config.toml
dataset = "stained colorectal tissue patches (NCT-CRC-HE-100K)"
kernel_size = 5
stem = "deep"
loss = "binary_cross_entropy"
residual_init = "none"
optimizer = "normuon"
muon_scale = "match_rms_adamw"
momentum = 0.95
orthogonalizer = "newton_schulz_5"
gradient_centralization = true
ema_decay = 0.99
epochs = 18.1
final_lr_fraction = 0.05
Rows from block 4 of a small image classifier, named by matrix and row number. Rows with one number belong to one channel. Each number is 128 + 24 x the weight over its row's rms, rounded and kept within 0 to 255. All counts start at 0. Numbers have three digits each. After the name is the row's rms in percent of the matrix's.
Before each channel's rows are labels from the 100 images, of 14976, where the channel reaches its highest value: "colour at peak" is the nearest of a few named colours to the mean colour under the peak. Only what is clearly more common there than usual is listed. The data: stained colorectal tissue patches (NCT-CRC-HE-100K).
# convs0: expand pointwise conv (model.blocks.4.convs.0.weight, 96x32x1x1), inputs 0-31
# convs1: depthwise 5x5 conv, stride 2 (model.blocks.4.convs.1.weight, 96x1x5x5, trained with AdamW), a 5x5 kernel
# convs2: project pointwise conv (model.blocks.4.convs.2.weight, 48x96x1x1, transposed), outputs 0-47

colour at peak: brown
convs0.88 100:102120105112146122104146117150120130189095084116139133099122131135126130142133143157168087115175
convs1.88 090:184112153153155127152123123135109142134129115092089101100142094120114091146
convs2.88 082:113125121128167092135109153120140122082156138104089133114155096149143079132154149108122157146105124106135128107132178093130179143098120104153133

colour at peak: brown
convs0.87 093:145120166131151097180122167105088156115101112127138095143133104131102091146133118153098132118153
convs1.87 123:126123144098109150140116131126133138142141118117117137091134137131084056077
convs2.87 105:072108158120157183132105138132102112129115103075128100147105154097102109109132124159138116114134143121151084154134184122106126108131114119124138

colour at peak: brown
convs0.52 092:156149138098118167143153148094151139157118083155129126122142106146162135075133106153151113114156
convs1.52 091:124139138123144129123121152132132140158173166108147171148165122145167168156
convs2.52 107:129105135106132168117137064115174128088125149120119114098145098130116142144130135112140128081121121111119086092152069138099156129126139139103107

colour at peak: brown; black
convs0.60 095:157131076141098161133144154138132135120134109144164087123095110114146145158099124142179141115102
convs1.60 090:100131142153150158166143137131140109185123120140133186161146135154115135133
convs2.60 084:122137133141121102112128129091151081153140077120157140149151095112120081167108143141142098161144170133119115127153146140136131115119134077176118

colour at peak: white
convs0.17 087:156113145173157127136132126138125138126104116145126119146144092174148127141159096183157124148173
convs1.17 114:084139114150162155122139128146102146180177132137131149098104131139140120100
convs2.17 092:140118144164139099103165091155147137081130125098119108165138100109153162119112148110110094191101140103154127135155163132128140151134121109117150

colour at peak: pink
convs0.94 087:142129138139125137125089115183149107121100122136146177099144147118161089143135149152077105120123
convs1.94 094:137117128118090141126133123084096133142168125120130176141163126079121142163
convs2.94 095:107095120144140170156150120122135079094092129125134152102100156143142134141148124144133119114113151136092155158112155120112094110110099184121080

colour at peak: grey
convs0.63 101:152111139084174112127114115135117074107119171140135152151117110165153133087104115151144140117138
convs1.63 088:138124145142149134138154157157154166145169133166143172113110112126138174135
convs2.63 113:118143117124145105098148123120115127090116113139133137111144108126107166089105119155171107167141075183110167102161139091118108142108111141137149

colour at peak: brown
convs0.7 099:089087180081139131112118107113093121131112105105140133141113144103131117134181165102120130125132
convs1.7 095:111101115090116135113092101078108085106100109133129094107110101129135132114
convs2.7 102:103160139111112117112107107128172104145113085105127127182132131101123115122147160118144072129117101121095129129151144090098149148135110132185145

colour at peak: grey
convs0.28 096:130111118170119084124140109120106160145122146132115075107147126162139124063130122156126123164120
convs1.28 096:093137108100095128135146122119109073090123133131126140167105162162130148147
convs2.28 098:154123127121095117075170099149122091099144134136149113152133138147123100133122113123108114123155142178115138133097100089150123184121170097129107

colour at peak: brown
convs0.92 111:122107131127112106131118184175119137146122124146131150085141078109125098131137083100161118116109
convs1.92 098:094146094151139155113129168094161098088148138104128151097126096133138120135
convs2.92 088:116141109194120108118138119119131135162172082133119086147094139143155113130108124169136117115148114086154125144110134124107114125120155181137092

colour at peak: grey
convs0.40 114:146174118153160138092151110129111120103133122124128130177095137137118155100122185085144129124114
convs1.40 123:123119114124115103141161134115094157126122114075121157130095102141126118066
convs2.40 060:153122173148159155122174144144094130147132150148166109161159108157110091130108115140118145141125124107158122141098118177074093141137130130110130

colour at peak: white
convs0.84 090:096101136104141124150111136131137131156141117064134148101137046152119123137117144149134121141130
convs1.84 095:149125134128121153164101123082150167107109075147165140106108127137133131100
convs2.84 099:153109167127123101150160135124113099179157113138124140143100173096179135118130115129161120095142154121156093171136116087121155112117139136120104

colour at peak: pink
convs0.95 096:109104109156115147115123117146073123153101124168123161104181154152128141118102130103127093151124
convs1.95 101:154146124125147160133100130109131100101099084136119103119096113129071103106
convs2.95 126:157123102137176122124113129118119143134146138112187119134159125125137141120158069102114103156173117178145124088158152130117150132111128158135159

colour at peak: brown
convs0.9 109:107131122135117162124120072126132105156157119089092150153128117191164131132115151158122141135133
convs1.9 086:108123078105102113122111099096112098134127141135126092177163137148102126145
convs2.9 089:074134117167090152137122137185168137119067126174132154097112143114132118101125147123115149122144142132107079131116131144127129102151124135154141

colour at peak: grey
convs0.72 103:121128153148175169113123098132120137086126141141182142126082133122122135092118110117106089149108
convs1.72 091:129141139178130132133153162114174102172119127145146158113138096158104145141
convs2.72 068:127104136124168193100097113138092110136113173118189135143133087120121155116103132157109123127148119088118153129117122148149129142154157137146155

colour at peak: pink
convs0.6 103:134113110130114122148149072099159132150137138110133117144141110097164124125180151091122075115121
convs1.6 093:114099110117125105100135142157139131181171122123149173107123126133119115079
convs2.6 091:160131154129103095080126135130154133140117126100118134178131136168187149111144130096111131143113152127065110120113119158111111132116143088154119

colour at peak: pink
convs0.36 107:108195131111153143087129136142103113143139173154139105115150116151124129119151151126107166102099
convs1.36 100:098139132130127131136105112116184165164132119158145187147148140149141142134
convs2.36 100:158144101156137110131130158172088115145124116120154133121104157118151165147145137156096169139129123108104106142159150144174120153138174144176136

colour at peak: pink
convs0.29 109:109147130106073085150095151125113140113157156125140141107138103157129160146105125120142164176128
convs1.29 101:125137141118127105128126130142133100126157152117134167145134153144198183146
convs2.29 112:132171157117129138107110104138112107111112096136124097109117120126085126098155139090109124129084132153126154101088124139128097175151120157083169

colour at peak: white
convs0.43 099:150171120141079147109127102152113132127119133130144132147134137106179093131128148131163066148118
convs1.43 079:159159140153118153148124110089183150122110099129127126086116122114113114089
convs2.43 115:159151125135169161151128118159136125149157114136101160151099170143154097121100128071135159137113128089135095117119099140097115119131161093108118

colour at peak: white
convs0.5 103:109136165168166098119111099101130099144114084138127121137113109111132116121097146123128114193107
convs1.5 087:120118136119129165133141105157149133125154139189184138153140174128133132134
convs2.5 096:139137104124108118147083086190120113143149154152127132106146101102153140139126129085151112112155158122101103150160139077125098137145102109117109

colour at peak: pink
convs0.19 083:148157126106125152133167106173105096141190132153124118110155097136128151105128121150113153098143
convs1.19 095:127135170165118097105126144145111100109121134090095123119161085097113101118
convs2.19 113:106078108122134149147140120119138156114131133124071117118129125136143134189121123151095125128089098135115130127126166089160108141114065104118102

colour at peak: white
convs0.45 102:136123151123142094094131125161104152150119132124092122169104133083186104133135124162127140144095
convs1.45 084:116153126129153151151134139119174157156168132186139134157133150134153149148
convs2.45 100:082121122157135134141121121134158114126149101133099117159141112119130148116121105137130122109131127145098100056190093152137098105105180114141131

colour at peak: pink
convs0.65 089:112112100117120127136178115153153126120198121150122101099128071127150140124149104142100125136129
convs1.65 107:097130135087156107116115130136090143136138143081115152159120069124115146119
convs2.65 096:121099105111100156132088181120132163125116145086119098155136129136138127116143124116148114152163125134138118134129185148132124083133158106096072

colour at peak: pink
convs0.82 101:140132128092144183124115144126147119108178156132134081088123146119142098132111120097111096161132
convs1.82 111:109138179137107143148156133151143126123138177108150112161184126112127137107
convs2.82 108:136098183060109092091118126098153141139126144107159112134099104168113121107114150145146123119110124152131097107091138126126136136143145108098164

colour at peak: brown; grey
convs0.21 110:152157125129157108154121167174122075131124118135173112126145123121129171124119167114143098111105
convs1.21 105:146127152138118172167142120141132125177124147117148116137123162155098164170
convs2.21 100:139120145162113109131099094107117164092153133088136094118129130128092152129136139140136121158128129135118175158092155157184091105102111135156104

colour at peak: brown
convs0.78 108:108163172132139140150155151145113151146096112136169151101112118100164171153112100107126107115139
convs1.78 095:133177133152155128137120131150155184163167128162160128130114128123135129097
convs2.78 087:130112104092135119113136134132123133103096103118109145117106102090126166195144154108067109101133081130107107087113140108125119160115126139136121

colour at peak: brown
convs0.79 118:158150097130139099125118146106145156130161104131113124094053135156137130112153130118147099145162
convs1.79 090:134130109141118087106120164129109187114137136131081139130117111121171118162
convs2.79 084:156122059147121134143145158087146140146176105093121124104112147135146094161145144143120107118191113098117154132148152146148129118116146120134116

colour at peak: brown
convs0.30 105:090147139124084137115160131119107145104114123100117129094110140185175129098105163117110136142144
convs1.30 091:092101121131154128141152157155143129156159172125169150132115153158088124130
convs2.30 086:095123100090107134144094151111104086139123132126106164087112129122119154122089103111082100101096123130152134111130123159168173160113122141141140

colour at peak: red
convs0.10 095:191124108128118171135144137126175095117111133124131160139114097074119115133146122130132130165155
convs1.10 109:084095125108110116134115098158125176116149135125133150157133125180163143129
convs2.10 110:132125144124155096113129194169122115162128130100124131190139110133109146150157076144110115095099129134122102142123121113115140132071139141108136

colour at peak: pink
convs0.18 113:118101059109114128123152116148125104115128129131148133137145104195165131155124108165122108142130
convs1.18 102:122120137141142117120095122102133106100101084117111084091079123114123116091
convs2.18 116:181080151129162132131088136172139108118116133182131113108105131146153144137114146118109126145097117148100124098134093143161135175113115149127158

colour at peak: brown; black
convs0.37 101:116154113099086122106138066136127114161117111137091132102137128159141102136132110113185117115146
convs1.37 101:118131123116117122159141143131150149177145155153176163180152121125153123136
convs2.37 127:160089196090147122092138141143095116124107127153116122117104155128144154135138144129142155088140105112085147099139121115111091156126081122141135

colour at peak: grey
convs0.22 097:144156098160156118153088126148096131156112131101122125139147089162110125137149153127185133115094
convs1.22 103:162161122111104156122066109151153148100100113117138143095151129127145149136
convs2.22 096:125120132149149129130095101119149118156119159099184084129109117164112146094156126139153157121159115146167148127149101093136167153098155138103116

colour at peak: pink
convs0.42 104:107177120133152129107157125141129136137130133138161118131126114143129159089119096165099078098080
convs1.42 106:135147111125131149161146138102135114140092120161127150116066156147105144171
convs2.42 083:140109118129116133126090130125135160087150157104169106166141143096127118124162142118095136141137096098158089133153101113162100154161077144141143

colour at peak: white
convs0.26 104:102164163120103135130126147122126090130118144128174153132120094097117085162156146123134169136164
convs1.26 085:113123129137167100117128125148127140197166135162165136133122118114144112091
convs2.26 102:132149116099097099126115144135121176147115112172108141157110129122150122078172136156132107105148138135087157157163144109156138154137152097130095

colour at peak: grey
convs0.85 110:121151129173142159139101153155148108138094107168086105130082115133149119089151127121139101137137
convs1.85 116:137173160172148106129117157154111152118158119139129126175106105120140108159
convs2.85 091:150096136159192133128067118139117119131138112106162126132143111139126116051148157109109106143160134113097123124153134132118134132153104138160129

colour at peak: pink
convs0.58 098:131121128126147154152134127110083158168191118141120112132145101140157102137115083111127130126084
convs1.58 096:172173173147139136160151148124152166126134104103153122101143123102118140116
convs2.58 114:112150108076107152116130113134132197159123155157123125102161129135146107094102100141079134144100100118145155122154142088146126146137104115118143

colour at peak: grey
convs0.89 101:109122160140108155150142114153137073114150128107110079121113124130134103104125157131086108167094
convs1.89 096:134120083116123126094112091119154123140111110147174164152134136181130130106
convs2.89 110:122118131112172119113128135127135113131120116133153169088072170139136107117094177078104132157126145130136173122133113128101151147140089127105158

colour at peak: brown
convs0.53 083:165135126097098150162128174109107145111118113117144088164153125133090130121098142166124139142091
convs1.53 092:131106108098108105111136103122086129116125131123122150169172137164183124118
convs2.53 119:160130136148081115128120092123144148116115169125099112107143105182145085122117116141106148154180073108136146112124140153102117124137164127112109

colour at peak: pink
convs0.34 102:133128124085107149102082167113161081110116138154130124110106169132145095108144148151112115110108
convs1.34 090:144132142113125106143158150140163142176169131162144160130148143130148173148
convs2.34 123:127129133138145170114203126137149143122103133118121124159116135155070099152141111156135111157171096160146151096111163161147134133119129127139131