Weights of a small image classifier.
Model: 40-pixel images, depths [4, 4, 4, 4].
Training: normuon at rate 0.0024, 12800 steps, batches of 64, held-out accuracy 99%.
Data: trained on stained colorectal tissue patches (NCT-CRC-HE-100K), 45211 training examples, 18.1 epochs.
Rows from block 13 of a small image classifier, named by matrix and row number. Rows with one number belong to one channel. Each number is 500 + 50 x the weight over its row's rms, rounded and kept within 0 to 999. All counts start at 0. Numbers have three digits each.
Before each channel's rows are labels from the 100 images, of 14976, where the channel reaches its highest value: "responds to" is what is common among them; "place" is the part of the image that holds the peak. Only what is clearly more common there than usual is listed. The data: stained colorectal tissue patches (NCT-CRC-HE-100K). In brackets: how many of the 100.
# convs0: expand pointwise conv (model.blocks.13.convs.0.weight, 312x104x1x1), inputs 0-103
# convs1: depthwise 5x5 conv (model.blocks.13.convs.1.weight, 312x1x5x5, trained with AdamW), a 5x5 kernel
# convs2: project pointwise conv (model.blocks.13.convs.2.weight, 104x312x1x1, transposed), outputs 0-103

responds to: tissue: lymphocytes (46); tissue: normal colon mucosa (35)
place: bottom right (53)
convs0.228:520482533509454473457475488547434463540531476544556581458518463391481417564522590522376492509445527472498593630510463436498573529501521531530513550469385515465538559439509506446574514561450505485509402494457485546437493468482448377516522476503555426470482454508544491436509508452435519541472491494580417575572450
convs1.228:554542658566470464383495503477510502445461452488503502517511522440516490480
convs2.228:491526409497469499481576575558428446532496413436519520508446508464508403492568430576547499506590544535419432540523434507412537470456486491483550436531423493492548433476513483418458567474484400570518477527541562440540516481498473492495466453477414394493500426466457462526634496507508538398526476419479527508460551

responds to: tissue: normal colon mucosa (63); tissue: adipose tissue (37)
place: bottom left (50)
convs0.56:485512509567474521388507508623496561595521512456387492507451494503418558483516509582475475420534421505459597496540452535510545523569595534465457429540480449539544501514447432534473529450576481421509522446481510575485509450477489480587600550528499575505439416482615508477546453402502570485524462514497459508512502
convs1.56:445505417465432444550526564482392564560537470484498497457573495441460515461
convs2.56:533536535461442543555448478535435407476525452531518521486487580515522479468468560528447533432535593488535605506579473520544518564436447579519532517446571512544499558573535537570402489508544559465481553513478509478501472592454435427520500618570540467564544431532528509472516527516495456613396580523514597524455524

responds to: tissue: normal colon mucosa (57)
place: top left (47)
convs0.164:553566463402488472505454571463523584490510517537481479524436461512421575535546577508561542535470459483540494549554474616550496458434463442505465412550354508512563466433542590563450408439471420584464454471462523488413498520450513452489461486473605496468615504510514515513534533478492470574439496506480529531528534
convs1.164:576491399493553518455492518519516458480503580455497422475504588475529616483
convs2.164:516493469506440593474529516439517517500524515628526518495490503572494516482434508453473483482410471543562524509466549496580480475486492488491511483502448495527510571537456555609593387593487476514569493542548411490496546492537486508425497443424590568484505593498472469475448420533563372387420573534525439481542458

responds to: tissue: tumour epithelium (82)
place: bottom right (50)
convs0.260:458492477482571496458412522563544454406508580599563574543386499508621460493402539533537496402441514548451587499465431432507483553463518500463456524489505452492450437593536534466490515534496505493481534450596412501524460499557491421539460465525544532568521412490427495470453469565515523449576508466571563498493523
convs1.260:409497473586473502544534540543471455540505463454504509456431416416414452503
convs2.260:476546515581557501392557507495425520523448412441448553546498484533476441489528494441498471531480450587573494500537498558483461532492456490445483471499460509522463463471567511558486477442523570537463477527482505348483549490507524551364529529477564510579423519372506537532464555496539393493499410584457446582569467

responds to: tissue: adipose tissue (45)
place: bottom left (80)
convs0.31:576532482440483388509450493518483492422499516617494490458517501438490510504541493495470536486559435501472483572498475468483460540527457560425430582494508596557455456551393508553536585501332494603555444575537460499518518460497447599530463429437521476523527454564572496430459512530530537521547513482530582480445529
convs1.31:523471490549634495474511476547485454544504479407488462446449488398462522437
convs2.31:476509511463532568460464526503434525495558477487514547535425546597450530424414480360509517438483524542502503478520538466472506436474519493434444448507553601475560494524505522447463504556530524543436507434511347427462503494620484469573449509432607488527481486454488623476513520462518457548490536538518387517526572

responds to: tissue: normal colon mucosa (69)
place: bottom right (43); bottom centre (27)
convs0.98:434545494600543564493433530349472552514518547543536540451532428480545494413449492505488503530517549489477553510509457547380519498487537467459452453484603538422419500505569477477539577487609535440532478471468475511472478470488592634498489510515443474475491398500486457540573476506524539482536436484495437426493394
convs1.98:603466533531459407424516521433423484472462465434508416547486519483478551492
convs2.98:463537446523437491481463514528461530512635558489493461490408504557517480553494563496413474441418492532445584481524543466460522597497556528563542528457499536565466505472515499464495460541524522507536466408542344433428490430482527500620455481601466480557485533539506531532497435616413502524547410502502457453513463

responds to: tissue: tumour epithelium (55); tissue: mucus (25)
place: centre (25)
convs0.286:548389491520502429585529475438538506477570504497507577534426460480406471540484431525506531541512456459574477561605399554457494450433596487577571406435481469503570528562556416439517448480508545467519538381492426544575566560482460516543476500502468506442504539479584459493548508435472479531505456515507528563541485
convs1.286:459489484490528413487532503426471593502548460439495504548413408559450441521
convs2.286:509485467510517511508518578495571561577476634452526461474551562505523524486430437495460469491435507548520480508567517444398421520485530471541609432462487520462602478487472472479369495556509580474495537538484516514516542478476435478518474490559496415568543415552469393561615439466468493521516434544532547588469562

responds to: tissue: tumour epithelium (35); tissue: cancer-associated stroma (31)
place: centre (100)
convs0.283:438514397556508622489475484578430475493445499511506511540509493463492489406603474472553535450558501403474518490508498588475516501569426492496482533441576420474576430520522522452572468549480435512507542609500540395563513393554546446517507535572486504496523535489487490475449484482549372491458490458404526582487487
convs1.283:432457454475396455500471474542463468501434452449475475524406439441456426480
convs2.283:484514612476588563501478569501560450448564546525475562529406503564535479589394598499546508509493477484483478447551551504488573400495453483512532471590465431501479480484520476513556416465380557464495470426474496460501533584455460601564493494448555557464483469509417491486551383526538547526499543475540583483469499

responds to: tissue: normal colon mucosa (93)
place: bottom centre (46)
convs0.133:491496514463468546435493522505498525507451454549531461476465550512550474468577525464576536485363506543533447586465461481451547399536490545564552444528470491520449560515457491596470531476385508458506478521536420480490558500499553493455474394444533531506568474503360551370454444633512523461518508552514511470589502
convs1.133:532600520470550519506528485583481438500565435444444486498431445469396478485
convs2.133:512537474487509467513410482377488522504505433446485447501520561500415491473438658580433580542568527510570442464508520580496481436480544512485559445543491477519475558518525485511454534535457520576485419449540438409465469393603481533516437467474508571512496417533492480473484469439549513548534564592581459515458459

responds to: tissue: lymphocytes (100)
place: centre (57); bottom centre (32)
convs0.231:499506471541455501538498636458560562550529514419393482483552525467467505518435543569527578500539537491488442501536427474476477587405518487569544522450306537464433462482440522525519504495497516540532523499388557495450471531414581527494468467522526491491574544393471547442473500498519470484562478565473454540569519
convs1.231:618575568481561534574576574556534516489497452489507507535560482504456463528
convs2.231:590494481495431447523483531574506487564548479499567429455491498520551563466472366567516584430545466501423476572526509563441464497515488560494454440560423480509464449492461470441514474476507449523432505533437447479535422415414515492490491535373442421478570529535481549498530453444556563620495493405459493449512546

responds to: tissue: lymphocytes (100)
place: top right (99)
convs0.33:535477514570504560545557493467446465543457591491421588458504400540443561433509399507523461478470426553464432428547468507441529553516379520521453535597433610524493524436491491469519507470478487530584428547472496562548511438490523427552516550512474460408580568462466588429498516465514504463560524450463476518557523
convs1.33:402468483471471535476457472467527486518485449481619567508486556619546481464
convs2.33:497473554483462473445484487531508570434529584488466576538565438573450575484485525461506430541485478444523587601522567426602481464541513516557536453416530505510571554516485479589562444494538409423519478517522500409517488548527469525506490467436608519513478433544483425483438523448521595432583488585486544589519474

responds to: tissue: tumour epithelium (56); tissue: debris (42)
place: top right (68)
convs0.37:475475581446559500450596524485427474446537544562474475530582487581495543443470605510416489466524451481534497546429411492502510446559452464430461576453432427586539558539488544451500478497438615439521514515487485533470576359421477536459525485518553548458543467560504461477558567613477519453499485466492515496499461
convs1.37:490480503442495489493477547446609549436448516533590463488462558498578475404
convs2.37:569552557609534548520496457582566511495561408486530494539501470604520488548483437531429559524500475569496540495522468605555528471557558534500488598469528535370438494488511472470477515568532526559506505453526504542510506439507480440478469475616528413502538529470591441484515500538423493446510421415644493498455489

responds to: tissue: tumour epithelium (41); tissue: normal colon mucosa (39)
place: middle right (28)
convs0.43:558433551475478621492517503560345535507586464493437574539446485471573432529552532360486446493477480500446553518575496585526436577568512533504457460484536514514421425481510510479508601473530539438523495464479531473508452503490469558488522498500451587475606501486605527468511538561493439445471405522485476510462487
convs1.43:601515565609501540482549458501421455505505477467517390495501546504509430479
convs2.43:552587441479445500512445555458496605562488526593481442531523485449488495449421458419500502438456521501489617444483468415544525342575535537460552417452495534440500445516562455490543470485519552539555452484505468525532451552577574454446495391509470485422435570469530467547525438509468507580506518520483564479499460

responds to: tissue: normal colon mucosa (86)
place: middle left (29)
convs0.47:535499579539569509519463524457453444529513493463490470482493541595433468458569491570544508496584437443427436568571492471494511505583528450495496438509530550544526487646553515573511517391505539533523519580547530453444539492456468548583397494478530493458489580548445471456477373514446455563497439421532466413510481
convs1.47:524429516571512434496541531433472452525505456476447488639536476442443525548
convs2.47:531455540453520520531433557469606486491513539592529481528476613499442440520492535464505520504540425518558477426385587492506487540443501512468575459529542524503463496472538505474575518445551593551442495424555481555400532422587518533494402489608508544606471498456449490474499512489520529556548464476478466382451435

responds to: tissue: normal colon mucosa (54)
place: top right (66)
convs0.252:566528479475521516570462444444571441585430476523530447444461519422469608481514553535490482426474515539535561511527497542448494460555561527487568516534588494538589477495540497522558567595583648468556459483512470479454558389504476507512513512522553496459517553479393447463502505494547507488508438496459415568373472
convs1.252:441497525434531435551492479559567528509500428494467497394460590486522409470
convs2.252:469544539508514585547562562459495506457459487449451467535459557460468455403493542410503408445487598378491457522394549504490533524511552511455549501488480519463478531572425486505554443533517592517521536505433462448532444462479419477482577457465379536499457471482469469437570462552480572487604496514641488516512501

responds to: tissue: normal colon mucosa (48); tissue: adipose tissue (36)
place: centre (55)
convs0.298:570389474442461561573500516435551610538593584488487433507509559524500441551519523584519532494458449553525493470514458449540408519510542455584510422519580503472396515470451446400583572486472576496507466498453486487483454486525509472469507549548434503454515469488534472447620463460561395469438518576494533536532481
convs1.298:510503498473559495522467468552520476437482551537453442518503636462588544590
convs2.298:556564548541579471456501464467463478542414475509558538489562608521502441450484543466587502541487582497413506444552497558496471464514541529589491518512511504457455550508474475512462560520469465466516333477585433468527490475613513619482548542514512518568480482386522563464564554445482501498487511612539415514535507

responds to: tissue: lymphocytes (100)
place: bottom centre (58); bottom right (36)
convs0.92:495550375446595453558440483564495456501545532555500579375500522466510493530444494504364586488491568514439511455475468521473511521481430454584470556556438475461490421568462537441522529476490548609545483502533482502401556555466562496491514498510587587499545474436529548429485444480529418520448497540539510488477576
convs1.92:517596536635584542449522469449485483487493493506503536471496446491400463478
convs2.92:588569445361499449574497510511504421528453469509475471461492538606506567574496382515467534454498524477517537475499564479464504460572542606520511554463538498634482509516555462405581517449461520494478492513448511422571467443451499505532501520507505375503544451506465500555526447563531464511460555466513487407414565

responds to: tissue: lymphocytes (71)
place: bottom centre (69)
convs0.274:481554452424508552499536452518504479473447561536429523481450456600530563501401494656560502465498526517504440528512527571525547411526400550489513562510401466419542491484541506499544466441450454424547547532426429445595467434466497509547444497605533509492507394439477487544460567476553529451520533462497543450477480
convs1.274:596508512439534524529486499606572466513465487397410475481485470512441522454
convs2.274:513529400536482475515575502434488520495493480573493507505512438493450489528505513474448486431563495511372499653470531417489462506538561444490431521575504484502420453495444391426510515543520473453539478492515489572589472616387444479416517558469463450514565546445500509545458482544518483498622574512526557553519492

responds to: tissue: normal colon mucosa (35)
place: top right (39); bottom right (35)
convs0.74:443445448505515421440547542466456479517486521569506527485589533516538441445433450451457509504482491541567624525425567570571553474445467507522389538489458543482419468461441494461473525489612449535467430498524504564498479506450588535423490469373503545542521483577537512439590503588552501450483553460499566549556514
convs1.74:459391442478375502487493521470464468479466474534524533592446512479522533418
convs2.74:570453478527450500513546514512470418347525463491470509522515476513572427453448560472552380452516542524462546515481452423528533592464526598522474511531462554448533473574550439521443526513514470502556402459561452551506506515480520648452450503434544489452525498449427517497534626570512505502475480541538420495437468

responds to: tissue: normal colon mucosa (49); tissue: adipose tissue (27)
place: top centre (42); centre (33)
convs0.132:512542560466413500475495492549572508403425500513501476547475458618434597590529507513461414587462443502550442485520471442541590487398479422500457501483513521477467539506552437431482550414403518484504471508508539508515519442592541509582539575577483518557454475522514581525482438559504417565537455543429494530450481
convs1.132:438540528409611435528476491436423513481535505495563467468487452580483554502
convs2.132:519545558504561564568474453549422447530434503428560587431472410503566425554471473446573453519448526508423479461499470441553468449522400512518544514445517473473529492477560455548449552445558496496487449505449613591549538476523522522492452534571387490505532447436574477502427505441421409524497454506497454423435503

responds to: tissue: lymphocytes (100)
place: middle right (79)
convs0.192:513564475499480468530489557505528495488536561514450510557600555507468478511423436468556517478440549475443454509417538501441481497491422482569454451402474437515538456546611570496552533420473457588485571400487499521564457492536449394549417467452464540477557580495514535533553407507399505502419439457546543559486562
convs1.192:570461533501441546561460538487567461488521447558515475525470556398455584433
convs2.192:376517542489501486541597471532480577480559499477575491404609549524635469506501444534492570424540498578451503478447492465454533557506514454515464543490495546456453495503500447397496451430539599516533494544525505381515538565421503516489534527452543497430582456616488537549505472530524553436568541535493489501489569

responds to: tissue: lymphocytes (67); tissue: normal colon mucosa (31)
place: top left (55)
convs0.301:507587443562515515484434530597503441569433436496544475544497574518485449565537476467480499454419447620498528471476486569563507574510510496480574426400478492460493424554534527508518543445414526493535432462429549594432479420523392501493519587527519537531486462426541437584437524455533527573441518532551536505527517
convs1.301:496494433507516388482521503612408443494483569433514510510464541424480517522
convs2.301:507493637425461428500608508484437437467463492546438513441549464482485481420471548503489501503444475536519516502486440510517554428386537529435450544530458574554512528477483454444458498546497564515533455462438442497469622497508563409467596442491517525508602494498499544442469440498407499485519477457528400402579533

responds to: tissue: lymphocytes (100)
place: top centre (82)
convs0.70:509556457562447498526521465429411520468514601490458520456573573566579429517387430554458499459495575598448506439402511473482516481550518434495456583530500428474469540471478489546588466532416566485604496570464475542465533421467555489539493535567515530471496403415468500452539522451474508439464512443466432508490543
convs1.70:534490487522473496478536541489563528525536517585539502596544570584515607576
convs2.70:478473527555506473529574498533464523412586555557413485478497400537560516509530488430515451543461460572458443538555503542511502540422438380547468544464458469446514560495522377577446495405515501488516418463500463507540535511583451466368556525448596469498558465536503431589457462491470526541469483561513562500521553

responds to: tissue: normal colon mucosa (99)
place: bottom left (35)
convs0.106:514474543499595427492449617521548487535485448509438529518499551560522439526563546483507416479513441566479564455411523417470558511476572530473498508527496437468461551498542469497464496456554564475539571556484529386452443485448505547454480494474556610528451515580511593459461534524424603460457515458583579576544569
convs1.106:417447402490444471526536500478451540531501482483520579496476454432419489398
convs2.106:505430460524450549514413414435495568468521433558492571544505474487540489522538521568440508451516449554395452556504495520543540476571447456555470374465544578474524474514591430512466454560528547525508485482452539564497467484471562553420529501524493361623564521549451497379473459522517538512459532477507531525491582

responds to: tissue: lymphocytes (100)
place: top right (80)
convs0.233:586481339481453513514408529534432499524472575428511551521496395491539546571449546620499553450535526591459517475472485405504511559560569478455528459502529442413465414488441497469529525577506496573561474509500461494450525477450485533480482503542525474432514481417503502478555540509549478450475536475481449605542614
convs1.233:534516483519490564491476460495515468479537503624497566459496572589599514580
convs2.233:407495479506560425528606495527533549419543446516485474440582449601467505432510498477427545482521511575494465515623473477454449521485456431529422469463457467533502557496506388569491499418465472497465453544381504523464514434553471516472557546445589508530514454525464473571517519449464542457583546599521590534511548

responds to: tissue: tumour epithelium (76)
place: bottom right (70)
convs0.195:510532533469601450465444481589493533431563477488470585499555439495588470563438479557499441420481522499495494412431454504520485566525432465415490513574503418450599527520525522522525511496546476484481531480558466555509517499467466442554510595488395583527528450521471518495440406597489567566544507431514622430480534
convs1.195:460468540500479508515497558552402535514532448435512517439527401472457460383
convs2.195:447544471583517444473512501561391457566443528472417475592517472473479461523529490534446428489535446559503548456513555542543502626498475509492410511487487492540480509546586460524464493563497581587495528550461528530476469369550565493426537472488525493517484484482478505442439538636452420527455562590475453577588509

responds to: tissue: tumour epithelium (54); tissue: normal colon mucosa (32)
place: bottom centre (47)
convs0.65:567453463465487515559493430501534480529537486521513531539456487434528554437491577494542519548522529430502395493517472474388570481517525557478502449549470451507483495562489535403542555542459523429495603477490406547552433489533456500487408517524519524594530614442406483500602417520451524540496626451548482405470497
convs1.65:444437419417372485476443475548490510515465549541521577501529440462484498522
convs2.65:599508497440555430471460471444439518550492450520399414508645554524481432435523385544480490543524450476524445546486533512486460511535439489476501405509517498463538490506474437482474476485508529506551557390517401626546573525521603511515522529460571453495487472466494486550447563406538465475479495551509432496581440

responds to: tissue: normal colon mucosa (100)
place: top right (47)
convs0.294:511480472484499597424532501484455526569426568426465531499467549548465417429494485505421512519484480466520535467397597484532509440532497492535617615532528489451467498498413455497499481430590481427525519445490432571554499529533469458516483481450513525513525598566577498354482528519502527470445571505423535552410527
convs1.294:485536459554548537524437453500525579541332514561514492472494503454533468509
convs2.294:558473519456501508432521613465533483561553516473537508454481469512458462420549511583495484486584630451554460451439585453507441557520548563636473574500445512512477500504547471553563445598494475475500485463523454500533477568426483448525496519573402410494452443432591470544475550525479423567539529552525477563502486

responds to: tissue: tumour epithelium (75)
place: centre (63)
convs0.161:509516488474553516506458438514500465450489639512504505628535580517567488496616505454519518559506558545453566498532554441481459428506401525514457556519511452481457450579419499482515511449448551524483516502522458562546579491507458463610491489533429486500375578489427520427493491522508552587504562422524391511473452
convs1.161:487471509490520445512522509480476525444544434544508555500421602533461381588
convs2.161:543556535544559532519561471520541477546503481553479482520481538522453459498499457575551504519600530512557494432501530634511634456506423462515453486533502466415471508432522609441617541528606446431517525445554544475450422587488557534527509467508500472537477403461520484439476493530463561405546504488579572443477503